A small image classifier, trained from scratch: 7700 steps, 145000 training examples.
Rows from expert 0 of block 6, named by matrix and row number. Rows with one number belong to one neuron. Each number is 500 + 40 x the weight over the matrix's rms, rounded and kept within 0 to 999. All counts start at 0. Numbers have three digits each.
# up: expert up (model.blocks.6.mlp.up, 8x96x384), inputs 308-383
# down: expert down (model.blocks.6.mlp.down, 8x384x96, transposed), outputs 308-383
up.5:462500527556510500512455467547500500500568484478465492457557538566517447514500500483500524481454513500469500480494500493500545500509500510500500500492452500500489472500493440554495530491507513500536531549500471479450500509500463
up.6:485458500500500482553436500468500485434543516500507500500500482547500438463458441488500519451536442500476470488564572466493500511500422543447543495500500517547500494500456428538563479527500478500472526500500500596500574500485500
up.7:500530428560488507533500476467500452470509500465507500500500550541516456470552427444500459500534449447513537518519500519442500475500500480515500500566466566547482500521470500568523500459477500489523510500500481573468500531520446
up.8:528500515493500473419567500500500521500472507539500456461500557477444477459520500545420500500500500500425500492411500531465491477500513559420457500557451500500500500537492485466446500500500500544500500520469528551481566472500435
up.9:457472536509524500543485512508500488474544550500484506500544500455520423424453500516500586500446552422511511500536535469458500458471469500508534414484500449542531471443470460500539500458546500511447513406500475488458529510455429
up.10:500600549385422484531547500539586500634470409478500539485500527473571514576541598500515500477546512500547472500459483574586500487548589435542483428570480443423544437500609578420471568536407505437479494538500500489500480500516564
up.11:500500564472564500442479532544478460487509492536430540476537531466482400461486465460471513523377537513511500500608465500453412444482541500515541493500476525461554500487409407500526500500565527451516482553500500438430495432500500
up.12:532517500438466474545525445472563520532500480465492535493464489526500554563518522454563543486551500500507476538500487585500486542500551448500428450509500500462472500500598578435472500507447514500477500481580553467508500491510500
up.13:518500523492500534533500487456513520464522500545506492466526500488500421500529463473469494452538478473515520523522520542448500534460469473492470500509500500532483485514500469514500460477500453549500484469533514531466517532460482
up.14:431483524547500500540500480511500537472527500500500500500500500563500500527534500444500492468500500411500526514434500458449500544535521483467533525500468481531500500467500456559542500480472489533500500500518470525444500500490448
up.15:437520500500500483500488500525500532500547546459483500500500500556500477588500500464541547454475500500516500523524516543510525474558500423500560500488500500500548448491462400500500529500539500487490500500500465480500534500500500
up.16:495475500538500539549500458537500524582517500476378577500513500507500515546500541492484414500500570484575553490500552535500425500567539482525538546520470494461500500395536471478530555500527596443500443601538447500483449444587508
up.17:500482474553427562514500500490454500500527500464500536500500508595494500500451516469521472492508512463500562514500500471526500558500507500492500500574500500500500507450549500522500536457500574470552435523500432494432479500500446
up.18:500500500537500500500500413553423500500455512454551554529500500500429488517396478464478500500579500419500500500548500554500492500520444500544491532500466505562528500550500500500513478404482500500581500500500474452500530477517517
up.19:500500500454445500442500560481500467500439500500570492480532500500500500500520516500500556500522500437500500500479500500529500500500506444470462445544563500520500482500564560472476500500439465449500528478500542547491520537495532
up.20:529465476446405478500500466489552476500430484500522509493445440490545500500537519547500463525546484412573568500523500574547488557512568457500427440553575500445529500500601608477500500487413500500500567492580510500566473525527486
up.21:500480500574500500500489500500465518517570507469505500500546522576480500492563500455544500509465500471494548515462500469509474510500500500475500500530500514500458500456474425548500551500500515487548500500500439476475500500500482
up.22:553466527500500500519500441520500458480500555500500500500474477518500481500453500437527490528485500500500543532500557549412500490557452518500470560519500500531500500467500480533562489463467500478546524494572442481500500500506485
up.23:500472521500500576510500490514471535479484500500469524479532500511553500493518500500486500585446472521500500462436500500458540482500455485514579500554500463500442467505500456526515570526525525536516474500399500531460524526509500
up.24:473536500492545508527473500447433458460576500557500500571530450494481462500482469500500465441500458491500449518500591500500514494481444500500535515500539538509440493500538483521547459500500507549471482446520492522500537509475495
up.25:500517500469585546477535598534500500540597510485428521568516532526480500531542500500567464533500557534500445522448517432527470493536533500416554461530500500469565386469444361500513592612556539500475500628445500383500500485457463
up.26:460500523517581464601470500469500500476527527490505455500500505514500461465442479464500500452462436450486462500500521500500519513528467530500486544478500500538500500500469430500509500487500500542516473461467500534500542554488445
up.27:426536436514429500517455500500557500472534475550500579493533452500500560534477500548535523452529500515600515470547500420500500463462538442528546451538500454484548461500500557500459510493500606470500519549524475477500500500475500
up.28:500492516553500528458526521471454500451500557470500472552500500500476500429500500514529524500462486474449472500514500500445500512528500511468507500463545500500500512477452500547489511500536522544449478500500500492471500500462448
up.29:448500500438400575641500447572500512500399430532515500588510500393576519500525570590500580472556439443555500366484485561555509465434580476586440486500500421465457454513605614442500602518412500427493500500414545533562576515500587
up.30:500469476500500441455500476500549500450507520456518500460541500500500456465579500482518485500522500511500500543500500584454526500546468500438487500523558500500500463500473500500469473500466461542500500428514491534500500493500455
up.31:500464536456500522541468462485459423481500590500500545500540500500524520500500474467437553511489500442461545500580500500500445457500417500500513529438480489571500500500500500511566430427490540500546500467500445500366539500492500
up.32:500477500472486535533456500554500438513500586500500500523500431500500508541500500514551573500523500500466520500500594500559500500500500542464477500525500500493541460500500464500500555487500551500500500500500500500436500500500477
up.33:576552433436526439433552577508558500564500468505457500562500535432500569547547433515460430516456500602461446500457483568500460500500514552500470471506456500460500500525500500485483500500500500500494452545480577480536468418578594
up.34:500500480587403528514533474460500484522494472500468500500447500528500500561393514500500485536492500516564449542569500510500531531507570527500479525552455500500500500407500559500500541424442568444481500500534481500419500500530471
up.35:388525443508487491593382500440500602381481400563507427563512510526500441399572500598427500526617389485522500500422493492500544520355519487512500516466507424500424520574528583429500435545452425580420506392500525583562577556464500
up.36:500515476500500500500525500572489462559536585413500580447500481475477512500522518473579565500500486500565500500552556589533500500570500500500471456521544515500531436462500464480500585500486546465534453537500510500511500500500510
up.37:522500500511471506526500500500557470500527517510530457522559443510528507500500500473538540484448476500546500492517500525531569530509492500529500486467558447530500500500484500535500500500500519461500482448500440500486492500468569
up.38:500546500408500518593543500590573500555500500500521524555519500408570577500543558500587602491510529534574445456527525588569463479500537468560460465478500457408500412500531556420500586540430542420500412521440563500507618469461585
up.39:529512519405549500500508511573572425540500510500410453500393500379549538516468500500500481518481517564607500544500566511454403415490547557552400533500476563450603525479500536438516548460500535430521515500500553419534523500479575
up.40:434484534515509548500439546500500576489552500500459466509564480518547466508576534532524450547468488480500510473440480426542442500485526517477601500500500485459470495461500451540500500593446563547500538521442474500500534500500500
up.41:500558486500528445430500500500500461500517553500500487500500481500481430525425507462500634414567520468500462512576463507536538488519475446450500485474528547483566433500525463481500500451500475481494386478500500500461500500433462
up.42:466483529500500542542550519536477500519548482525439511453532470500545439500514513450475431566513500458479548477450512457500523500522516467500554562579481484468524500472500500545500500566515522500509477551500428500459500500535488
up.43:500546483536472506482509481494500500549537500500524500520500532543460489586491544570537500500452500453565461508500516472465493500593479500500500516527494479500556463466555517520486550451514555440500432500500486500423493557506442
up.44:520563406488480500473546552524515436500545530461535500478509414500546530533500481480560500500500475463566485500581551539529471500570500462509500468500545500447482421500540466500524580500420568435500483495486500584500519531500465
up.45:526500500493500418500494463459597482537535500462500476381456500500500462553525500431500442514509500465500520582500561568452500500562596500500474492566510500420500444500500500500526510494500528500448535500585510493460455445539487
up.46:410500500468500544557457557486500573479561500491510500500568476544521437514500500516522404519500424548525500516478538405532528491475532500523635500577505443464500428463578500537520500557500589500535430555465451500505489526500542
up.47:521500500500557471500463479500500439460500500438500500518487490500452460558475428384500529500541470532500500541545495526500500500500416517500505508473500500500500500500545500500545444465500500541555473469516500500500540500500500
up.48:552611493454635445357574585500500477533566517500431558518442572447483574436500500526457500457463516543479434500511500430500456549500500500500480500488500533500528490500453431486500522484576453500440388528451586489448500467500500
up.49:563494531437459520500528456500419548558390440553500516500490482500487512455587518594441462500534449451528544420439464550500475500432552500500500453500500500399500544519525582470398500480480434544500500511458524547565500500500590
up.50:515529500513500522540500500557532461532500545460511500485524434500500528526500500471500500500515477500551524485540534574500500462565500506515513500520515491456500419457506477509492531500451552500476476500486509521500500500506518
up.51:475493508544500500500491500514514511500500526451510491434500500595500460539479479435500513526539492446486514534541500500460515462554535475500500500527500500473524446500487454513500479467500500539539515500520500500493500486510483
up.52:549493580527500529500500495527472433514500538578500500462562500443551500446500538568500561460437529464541500500525500507500544468438511500500475441491513500554487433530518508500493500500487487515441542439500471543483528572464514
up.53:500516500500556441500481500500500500482500500549417523451526424500476500479445550500500569483521500495575460507595500472500491483532515500436557500562524500484556433500500500500500519500535500487432440442500500500452500500500500
up.54:434500534500537500566451473512441560481468500537475575500542500500494451484471536539517561458431553452500500480500454471474469500500419463512524456470455443538464467534436454500551513472593461522439522440441527523459530500466445
up.55:500505449500466400441500500401594425455562538500547429434500500484533490500525500460579500500500551548500500596548549570477500500487500500387467500575500511473500452506536514500512450500436465536412500404594494554533500500500500
up.56:500500564526500500456459548454451494500565500500462527556500561547447461533485534464500535528500469480500500476526493445500446500538500542500539476500463517451479500477489480544598500510537533566545457569500490476400489439535443
up.57:485470512550500518432574535500476500500531561438500500442515469523518545500500530452553588500466500479467519500577555574557500500540500500464443500521509500434553417484500500500500539521473523500500500500500487500522500500468422
up.58:482451572450431582489519457529500580569517403457364519537524555539515519607523532512500442582500538500479553467465437510519500484577576500531531545500402418405461535414539527500485500574462553500530572500474490471500461415573550
up.59:416541500521425532543500438500470550448478412500541500500531532555466475474521500482500462483557426466475562460483478482500515523500540486531534519500485368482500541443520506500473440478487500478500500459500452549500471512534519
up.60:518511556474500500500500555583565500569587494410391475500513547516528500537520512411543545524445610500484492561500466512560500417570492450424567500463469492458560445419381406500487537585500552547552500541500500370500464469556500
up.61:543505533464630500435521553500493531570500555541419500530529540469490500471500515510515486440430557529500418551570482446509455455538524500407481480477520528425486492452404457459500500557527493480419459500477567491500485445484473
up.62:500500519500541500482512529578500378500539619412500500480500434467440500500418467466530628500512478507500466500620544568548480466572500548500450514432527493466500429500500478516525488500500550487500457429500474447521568495500516
up.63:500537500518500500500565500549500401544500544485485500453500481500505554579500535489551552500468500481500483490616510534546500495554500408500500500500538500460567413459500500533500577491435569473500454510509516517500546538500488
up.64:538485451544449500500500475440500456436516500500455500500500500500552529530539465500536500500484500500564511517547500583410538482489479500467461507500475500500532500500549546517515471511500500492486549480544488500505448489544432
up.65:473466533598500448500500500500500567430500500500500510402500451599443438507471468439500587500528513500431524500500468567429490500500401420500538500480500548527500453500500441558575500488575500490569525495487457488445500500487449
up.66:500475469547475470492500500528500500479521567522455500490541474554514500500510546483500500507438531500500530462511524500494500459506485527500521500500528500527482446446500446580530500500500558469531500506473444489475526494500466
up.67:434500500546500551534500459551479500474514443489500500500500526565472454534487545500485446500568513500500530500474459500487542500508525500482541561500447455534462492463524458476500500500547521484540482472500463500500488484520442
up.68:540569523461638500410512603500500492536500485517470524548474516500410500451551483484478407469525548500512450500521481427467450500446517500461511466516500537476536508512424400500500453500576500549500408521500522500475500487471442
up.69:500478525500481484529500500500477500500549528500535439447500472500500466500532500459478500438482506506505547500528529500519513500500450512517540500516542500528500500500491412559535531525479500500546476442500500525488500542500500
up.70:453526438539500463482547500471500500474500565476555478500540452546469487521500461475500547461511491523530475546509479552500500500500470435427445443509594531520490500500536560500485429484461500518435473462550500576514544577461422
up.71:500527500525545491513485500488500500479535565500529500419530471500500440493485464500500500500485500500500500500554575532500558500456500429420500500575500500522479433459533485500500500484500500500450500460559494500485530555441436
up.72:500528469489408507613500474500500466476404421562568462489500458477500432433486500530386537469562417460486557445486500588517457470477474513500414603405462484550481549596556542491451500477500430509500500522451524586523555526500500
up.73:566466500500523480548500500547490488526558529500445552500500500491428491500430500468548515520500500500500500549609544560489419500500500516494488508495461500500516494436477465500500545445510592435520500566541500440500519412509500
up.74:579500500465521447369562500423529500561431448560539500451347569432490510482564453572380405536537500558488500549467518517444438500470599558449432500500500567440500603567558599454411468460522471563436500571495588500554440413500500
up.75:467477500537455478529480442458539436500458522441500500500500463529500513500500419430431409526500478526492586560500500483446478488477520486585442558512481551535561580511560552570447424442430500524500581524585409510500416513582507
up.76:557583474438588470388595615540526500596575516500409544539500551476500600500570544500500448500462575581500418500500500510549452500542510500430533438485451500436466487514371416456511581610500481500454426528456571464500439411552543
up.77:527454492500500500500500471500462484471522531486547467460500500553500500500506500491491519500524477458500500500500524524451500530500475518472488500500500516547465500500471451500510444500500500543500489486523500507457541509500450
up.78:484500480450441447537450487402556533408390431582567437550500467443546450443574500569414489500585451532561500483500526539469500500416500546500500478461512448493458597547534561491438439523485452552458500442477500549548500530473569
up.79:428519522526500515479471558490527500506554453540456500485528555517484430588500539480500457462481531510571478535450467500560493500523473500438641465529450429418476401471500426535500500581500521535500410506500500456500486508577478
up.80:439559488500532536494490470476452546500500520491470500472559517493500455500476534500442508453426514500500488500513448478500455470448434500494505445555467477585448512509472500543500500477555449500472500420484500500442500500500500
up.81:490549500509462486481522564500544500521485500528540509513489349510553557469543500551562566447532500500539518500500543528558484550500543500500442439541599524500527463549566564483463522500407522445423500500500528500550565572500515
up.82:477500583533593541500500408546436515454484500511531500500500559460500513410516528488392584549500408500417516422463478540548523555528500573500481533425475416524465500546478561535527511457478463586552500482469512537500529500553500
up.83:491500474523500513500500500528552467518500500512471500402523500473468500538520500450509500468500523520539492500519519566508565465534470434500500500522561500487500481480489500523500508529500493500537449500500457469500472551526500
up.84:421511479594543508527482486472500518500500486550480500500565555534523492500476500484513531500486500507487487500500448507538538476451500507524530500458438463565491479500455500528542488530500474500552515500473475584509546518500531
up.85:590541500500548456419547547438500438533500546513500500500462500474488507414513479511471500441500500453530483500576554408444469517500513500500446521466533543511532552486465423455490484469582468530438447517500554483453511487437435
up.86:456500500589475508469511436459500549454547532464500485509521568552514444500542489466423500531500462430448555518500428500482493471513458441468500562500470500500447515471500500549500467505507500524526500500548478535457471470551452
up.87:483474500539500500500520500542500486532500500486500500488500487500441527532434500473558535500500500500510500508546500500500500500544500500500484500473500500511500481500506468506488500471500567500500500522500462481500500500512500
up.88:500522470500474477477428500465512500438516542555527500514500474500478438446500455521461500500573479462527500539544517468440500563500462541500500575500509500526427556500500500518500477491500534500455500433549525500459553537500457
down.5:500452500500487513543535507551452500520471506491500529500500500487500464500462500447500463467525528536500482470500478500514459567570535500544480512510464436500500500500500568484486487460434473459472565523553532551532439475532541
down.6:456530557544528500565511537539493549523543478524546431542513460455488500550500534556515506423455500463563463489531521542527464571500509500500459526500489440500446460526500478459500527491474540449511500500500581513523500511450539
down.7:500516500500483500500418529540541449500558481500527500469639507471470480500488535492500535483484544483419545418571539549515425500557552500500519500456535500500468492546450529520483531500482573423576500471500500462489507500533476
down.8:542500500500464517538500500500472460500466500500472500531456484444448500517404492491522500440445500486557500533514500557515437544500488522500487529425531459544514519537500519433534500492464449401500466462536597516450500449511526
down.9:521446500500536500500451535500481462540500451500500500476438447469520484500500500537509500500422511472500533500500500437488484486529618451500530500500500500500474500524542556475427500528464500433459571509531525500459404500592457
down.10:529500500439515535500500500457500452537458475462459555519551588414437447500434472476454479500500416500422500465530526537542410556500571599538477551426537459488500571577463569500519525563558589465549546528470566500575507467500500
down.11:500518500425500465500500500546471500500482456490604482541379500500425512537500506500493500450500429475500437494377500536500538568510500600500437517492444339475456545500536464415489478500520483380524500514391500485486500412509519
down.12:539529500500500534545500473446458458522470566513456568518517608500518463489500418500527513534500436512500479445527493500500451508531544552446451500452500477500434538548500483500557517500558476500552544460476500500584500500500500
down.13:514463482500459465500455461563510443531567530492510500531520448437474500525512482528453548500469489539500528473506447554551429545540500529456532563532489441500460500448474521439483552516482500477500500500532500500500500412469500
down.14:500500536539530575527455500513480493539472564500464462483517491544440436530440465485534517469476549471500516466482552515519500515543540500556500541482510423525500517500481542521470500464485500467558560492500523464500469492500500
down.15:500511500500500468500453500479500500559462545469474449525480500500444460476454500563489479500531490475500447479494500516500431530516500485500500560458451500500490534530500472500516458392500555500500500479500474500500472500467533
down.16:500500500500500573553500536500506559527533547467530500494500500440396478450454524500500471488500470500397500500464534500480483637468613500469529500525421437500434500533500500533592500446500582523500547513404516481490477483432500
down.17:463459517522423500598469527493500542510546531532500500481513500427486507500471544545500500523478475435469489500500500469537500554459536519538554515535500402465500500626448426487500510500557519472470510500500570488500475500453511
down.18:569605500500479500500493500500472449475548511577520556500447549448500546448534500500539508500512411553500436500500551500513485546500500489424500500453523555513451500530479515420500500481560426500500453472500552500500466515462439
down.19:594523423419500463500500463444561447539492562548425488562500539500500500478462560500500519500500524500500500481602541500563500516565461530476461500461569510500500511500500437500538541491500434472545500468514507518587500531530452
down.20:554500480500475500516562500445500419500452500448455500500507544428473450493469500500540500510451454555490500555556530500500519534511554568527476431500525422485500532500500500500500500500500537464550536466500500500563500467538437
down.21:482468500474475500562476474500500453500459500494500468476500482476500522500500481525500477488465550448464463472480537534451428500576464412573438585500489500523500547500529439536488583421511500500500572517535547489478540514474500
down.22:539500543500434500500500509469500500510488526463500521464511565468485516451500500562480548436410440509500500545500480500476457475469535527484469467575500500525511531475500518419558527500511500494460500522500500500542500512500500
down.23:521500528533542539500481533536500558500518481509522480545447539476487469485500500500500500459364500471500509520520549500491460621522517539482500570500455402459500533443557488500541488500500523542467575430467517444500555426489511
down.24:440457521500500518500513500500500500500500441467543500461464444494500500500478463441412462512449545446552488512531510480500509484549581500527467547533500537549508471500523519462500468532476484463500500511566521550500530470544588
down.25:459500620500500545571532392572500471500439518500556553500395500411476460433448512565423450483500462500414557464500500452438516572546534514520456500521484423500426547475531500466492475468488500383500534441500615536511500437554546
down.26:500487516453472500565500500519493533443500500500418471500590572475500526500500461461500526447487534522482518490548566493484500500500468500500500546447518472489538446442521492480516553500525472434500500545500500493500500500533475
down.27:517513500500521468500470500465450500468537519500471500522524472478448514500414544524462546500508514500500478450500556500454454561537500500544550517431469539526451538559512500516562532530465525455533468559379518486557537471476478
down.28:500500500508544500500500524462500430577479521542556500544477442500515482522500553550591481500526458500539456482500519470500456538500569545536437534500483442500525500523517500459509459519487466452454483446485602575583500500530527
down.29:588532500471500479552516500461500474500500533544403604500500556500500476500429474442448511500516536493450477460574531560511397541500552517549500500436478465534444559538426500500542547500563464452605524561467500478448500448500441
down.30:528546500516500464478546449473500467545500564452527488475500477515500528523507500500523500412506500459487444523570500543455500500560554475430445500500500500538500460508482493471500500500500543436576548449500480470583500500500500
down.31:483468515500500500500532568559500500533512500500455500500457500500500500468522553500568500446500513552425516500500515579500500541524539481500442579493500444520453478500535455500500555491458500500408538500534542456500500500426458
down.32:479451500441524482522532460500520523539536530521475550481462566421500500466522522549500462458500542526540468488542564500500480475500569500509500476500500500459500500594454486466500544521508470500533557500437573475537500476500463
down.33:571477500473411500447500431453478487515408442509492598553465574489500449463405500569500500500500500463500446500500500456517466590515500500500432457468500466571500584536447545437523462535500430400553562515420675568474524405547558
down.34:500512538500470477500485508474500470500500493500500596500500531500488393511458473551500500438463500480418500500546604435437447500500540500500500500500545500558464486500500500500500500500515500500582500500500535527500457500449429
down.35:566500466500470500476500500449500441463430544468500488500581518452537500514492500500563568500454548443455488500611500500520448572500462443559450468410557473500500515500461500487556536470551451500553558500548587425500546442521500
down.36:548508500459463543500537572545451500500533500461500500500500557450424466500500500579477446500457500569488437537515455500500500562500522567500500556500455472500473555552531412466500520525525480500507500483484500500578428445424500
down.37:485500500545535500447512463486435486535500559485522479535429559467500530543500476522485542480399500457542464448537500464500473518500469519500451545470500553463500500550445440500493500500557476454535500539452538475500530466513476
down.38:580471500500468544461551474425407488479482500534429573593487640500435422500453516500492500520460464510444489460546476500500417605516510556526476535448531485492500572550404526423506500500500457396500524500500563555517479443408462
down.39:563500521500492539500494483500500453486392478500518527490396556500441472482407509540461443415428404500500500500556457550535500569500487492513385526472458435615446570533500482390490454467500439418524523520458603559500500431444464
down.40:510448471492500568549537474500479460500453534500484584561488545479500481460445439500500538500500481401419500457564534452500445616519453474574450500500500479500463512520524474480561500500468452422451582494500587565473540464534438
down.41:484451530472551577538500517521500500451500475489536547500461576511530530500445500500500453465510390500500500466500589540459567534500517500500500500500464445500519524500500485451518500475468500479550526473376457500522500525500589
down.42:515478522500487555486527477541449500515489546510459519528500467444471438500500466478500487514500584455485429473556541475528477466520548462468500524419500490521425500521500448622552518508517534561500518500451500500500449455468464
down.43:440532558521500516500458500475500523542540500541532596583489473500500486500500528546500508500500514500424516475446564467500443500539500480525500549500447480524500500500474475500500526512579450537500506500479507500536500500528500
down.44:481461540432473468547467477500482500500444500438500572540463500436500537523439575547476500510485514585500494486500467500484482531442500539517500548471467451524500539500500440542500519500538479460531526531453500500500500438500516
down.45:500500515500510500469541447467500491546423500500472500540500491500500447538433500468486500478470500525500487500550515569446461500540583543500483523466500472534437531563500533523500500500540500500554500500516513480615462423500500
down.46:406470512543486576553467458500500576470500479536500521581521500500464481472527475500500500500500522447378500491554525459415521533446563441500529500449500535469445490500485500480557557500552527451500549500416538479518500473500520
down.47:471458429480544514500516557500470539469481500521461526519421559432500534433541500530524488419439479581500456556584538500500515500511517500500500446462500500500484515500500500456483492552500432500500443482428500500500500500500500
down.48:516519513458440543500506500469500500500435429546610575478459578459450438525430500500528448466518398500500470534449500522511477614500458500544434500500500414553487534578526534396500442540491437384557452500500594500500500465522539
down.49:581500458486518454451573486472536455468430470535500478500446500480486545500442469382553523491440500500527450460532500594543463587534520519510424500430500486563544519568446464404551500500469385500500474470510601500500500458500500
down.50:500462500467521500514500500500437500577482487452500580537553549489500500453500522548487485512500538487439540500507457500462500528459486555529533500500455500500416588500483500500500561486500500500500500500500468500500487475472430
down.51:500510500481487500540500500500468500540500544500462500500555456534411440595463429512500500500500524500500500483524500565500464461529500554535492513500509465500433554535500500481490491522477551500581555463486500464514452423500467
down.52:565500462519522475449500476500500465565476639463509445500448477485500486524513480516526500544525500530500500500531471554571500514565500500500462506462511525500528439500466536575477553528536500500500500500536500529478429446562545
down.53:477522500500520556500500522539458500500500500476579523566437500524500540527439500561500464434500500511466485500423466464535518540521500560500463529515437450500511471500469535500570500500500545493500390477375463444562516500576598
down.54:510539465469485487500548534433500500516465500443488477535470500404554500500469424470523548510500524469469500479583500500500580574614469500500525506481487529541500489531478486538442455500537500543500518489500552500528500500559500
down.55:500482471500500500500479490469464434490478500443488472475474542464489528579500449485559533443422562500459487545500508570538500500567543500514444469472538500604434484545500500459500508500460530500574537500500534437500471459478500
down.56:535500500451516557585450547527449500518480548500507548500439500466500500468478500553526441437429464535500500447476500500461467582509563500500478477554416374500464562500438500428500500540474470403488500515500596500500500455456500
down.57:500452547452481512500534531500500428576492514487500570485491500451455485475451468552545491522480500500500500528500483588463455562477500591466500516500525454500435517552500500477565562477525500459500500512487490480500550468406500
down.58:492469500519500548559557476469448488486439464548460608567531549417527480500430507468500457500449482493377468500483564500482463598529539544493445500425525474500431547592553500451487538484523500462543500515500600560500475473500446
down.59:500571489500453500529500491500500459500468584500483562531500516500534521510510500513511521500428500500480449488584604519500452524510500544513406456427534487500425533581473485471574520484500512415465532500440584532448511470500500
down.60:452500489483453576478500463550451500500441527479574529540452500481526428500500471531468414571500401459418549500500490500416500594500530500500535551613559431500424566537537485500557530547520541413530565500451563560500456488471538
down.61:567473581461463500500500500500432519521432468500577563553398537462513500541406500500441444500500420420424500490532500478462500671469500589466442500493500427500440572482500500368500492569481483455500492500384610549532500500528500
down.62:500519553500493484449500522529473541581535500560555536458500500510435472500388500548500424500513473588429500506500500593500473479500500519447509500479479500480462528533500426500578555471563509406520500551500500500475461457446520
down.63:500453500465528540500500530500455500500500476426500500538442500436463500500465507500500542491450500500500500500476508506524445575447507500519500568470449500500433549513500458520454565469470539500512534570421500500500500419520469
down.64:539522463514436500500525500478542440537487609493472553500500524446522479543500438478500500464500516473500476500552567555500461500463590500540470464456528500537526500486485444524500500455515526454507578474538500525601460532506500
down.65:500459500461476487461631456500469478500459500500506500500483587526500500535475476557500475471500477543424445457544509494529438500527500539500500521447466500483500509431485490549548477516537556500545468509451500522500500432554500
down.66:489500500500509463500500462500483562547500537515517486500500441530446434526533488541500434500500478436446486500500456500450480565480516460500513485500500543522431543500500380500520500526484500534459567554522507500481508500500482
down.67:480530541525478483553454500479500543517500471500533493500485478524500500500423513550500483500469500500469491458508500500500500516565581493520500517430542456550431531540530454550500485500500479571529500520486532513465586419533432
down.68:531500486500461585486500451513493500425415463512549500525443578471500500518432524500474482462527431474509459500520520530483468537551512436469437570492500418542515500536516528421500500516491449378508500527454612544500500478524500
down.69:481484528513541510558519514500520522588481556453562536518478531485491529522478548538486500435463500523500500507468500579477500515521466508541522529490500451535500483479530500458500588477487500446554500508462514486486580500535538
down.70:545477418500533500500500512483533446524543516477500479553500559458523480529487454465555595450462561533500474547606567500521500456585475500500500500448527483500427500500500466410541500523500461463564457524445500457570442500478460
down.71:474425500500500513551480500554420486482462500464500442500500468480454500470405459500511565410464542509500494508534549507500489564500538592521458553521500471554481560500531465469533500488500554453515492487500500522540472482533466
down.72:593500448500534474500478559467500449473414490500473534544564544433500500471458515456526500436342500586474441534574500586500421516500520500582434464349524500567500500529443500439508500500538429500513465530477598530518544456440546
down.73:523563500462437463500524500500429500455500513530492492577500500500511500453465454500528466450500500532451500500519500523417500490500509542500435535500489522558428582500500500451500500438537472433500518518481550532555500500413472
down.74:600500469500500530500594518500440436500424481500445552546424518412457420500392513426514510500500476500513433518540500583528476595516556508539419500412517458524500548593500526414563500540480443500508532521464624567516471500476468
down.75:546500507523456451483500512460476445500406500457500482468531500449445472550478487453554567419411500507528460500603541500429412530530544428491515551449473481523500473536500500417481548493480386365500500468524644559547482500500500
down.76:550513526500515522500514514530471500500451441500578565500425533472500500466434519537480442474519433454500500516500484438500500622472500543523460512494512422554437521582484500365500435500510415429500526493500614534472536454500500
down.77:485500500512500510560509516500491500476529500500500519500500463443530526520478519566500500561500540535555500500427528500547559518500583516500500531500515492500500500560514464526456500500500500419453453527479457500500509500516500
down.78:530500500462525500516489548425467452482500576532485553561500425439500614408465483473500478500414461541458466500610542500511426567530500500584398506401529483500519500476500500500500525469514435489447491525586569500562555463500543
down.79:399470500408509560565500482549459577516538524451570599500500444476511487500467536579474442500433500439500500460471536441554464603465626535531511500531500484456500444580500500476438491533536562466500515568419552500475547500510520
down.80:526500479513465486491592464450517500457467481466546488566423507440478500506500458456500500476480509500500500531500524500550546500547493470532500487472488479500500484500483459441500457450493493511447538500538500457500488446532490
down.81:554426531500500515450513519453441500516569500458457527500493552420500486530500492500500526461462500557545500500569542557469549500507534500545546500424535500478438524500487500500517547580554500500536500469500472453526516500513442
down.82:552467500500500524471520500500444555562485545610467509500433508500500500484517468489489545524521500500500415445514523552537500567567485556500465509374555518513481529536430500492548576472517448500500509572500591500500482413454520
down.83:521417541512484528510477500559500539525488472441500563500516500508452468524500533500500457500500500551427500520459460555500556518463519566522480539447419435500470583534460429500500555500539500500481500510440500500557525441425483
down.84:533460500475446545533453576500489492481587500500477500500523506481511460450459455538500542500453439492478500485500558461500433500511512500543451500440448484500447519462500473459500553491483541468546500500500483523427526475500480
down.85:535545523448500547500509513500500554536442527500572500580429545514463500508500528469500489500457450500485517500500500580465479599547500455500463558500449392575500548571472559417500500509500462405500484500500592518500531409511559
down.86:529521527474500522587452474472500429492468567480482528500532515459500485500462452467531467566500544527527500459500500500500441525552500500566500482461484490520500525567524506468500479429517536457553548514488500500535500452500486
down.87:519531500473429450500500500446470567500489479500550541533500500435524466465440500500473475448430500518420440480500481500439500535508500500488456479463515500574417500517528500500563460450531500458500507500500500500500500473481459
down.88:500544556461500468500500519530463450500467500480500536500565419538454422511431500535500554443457518534500500558500536500475500492500536520554465569466500500500452466500500433500524533453500444442530521441500500512500520500449546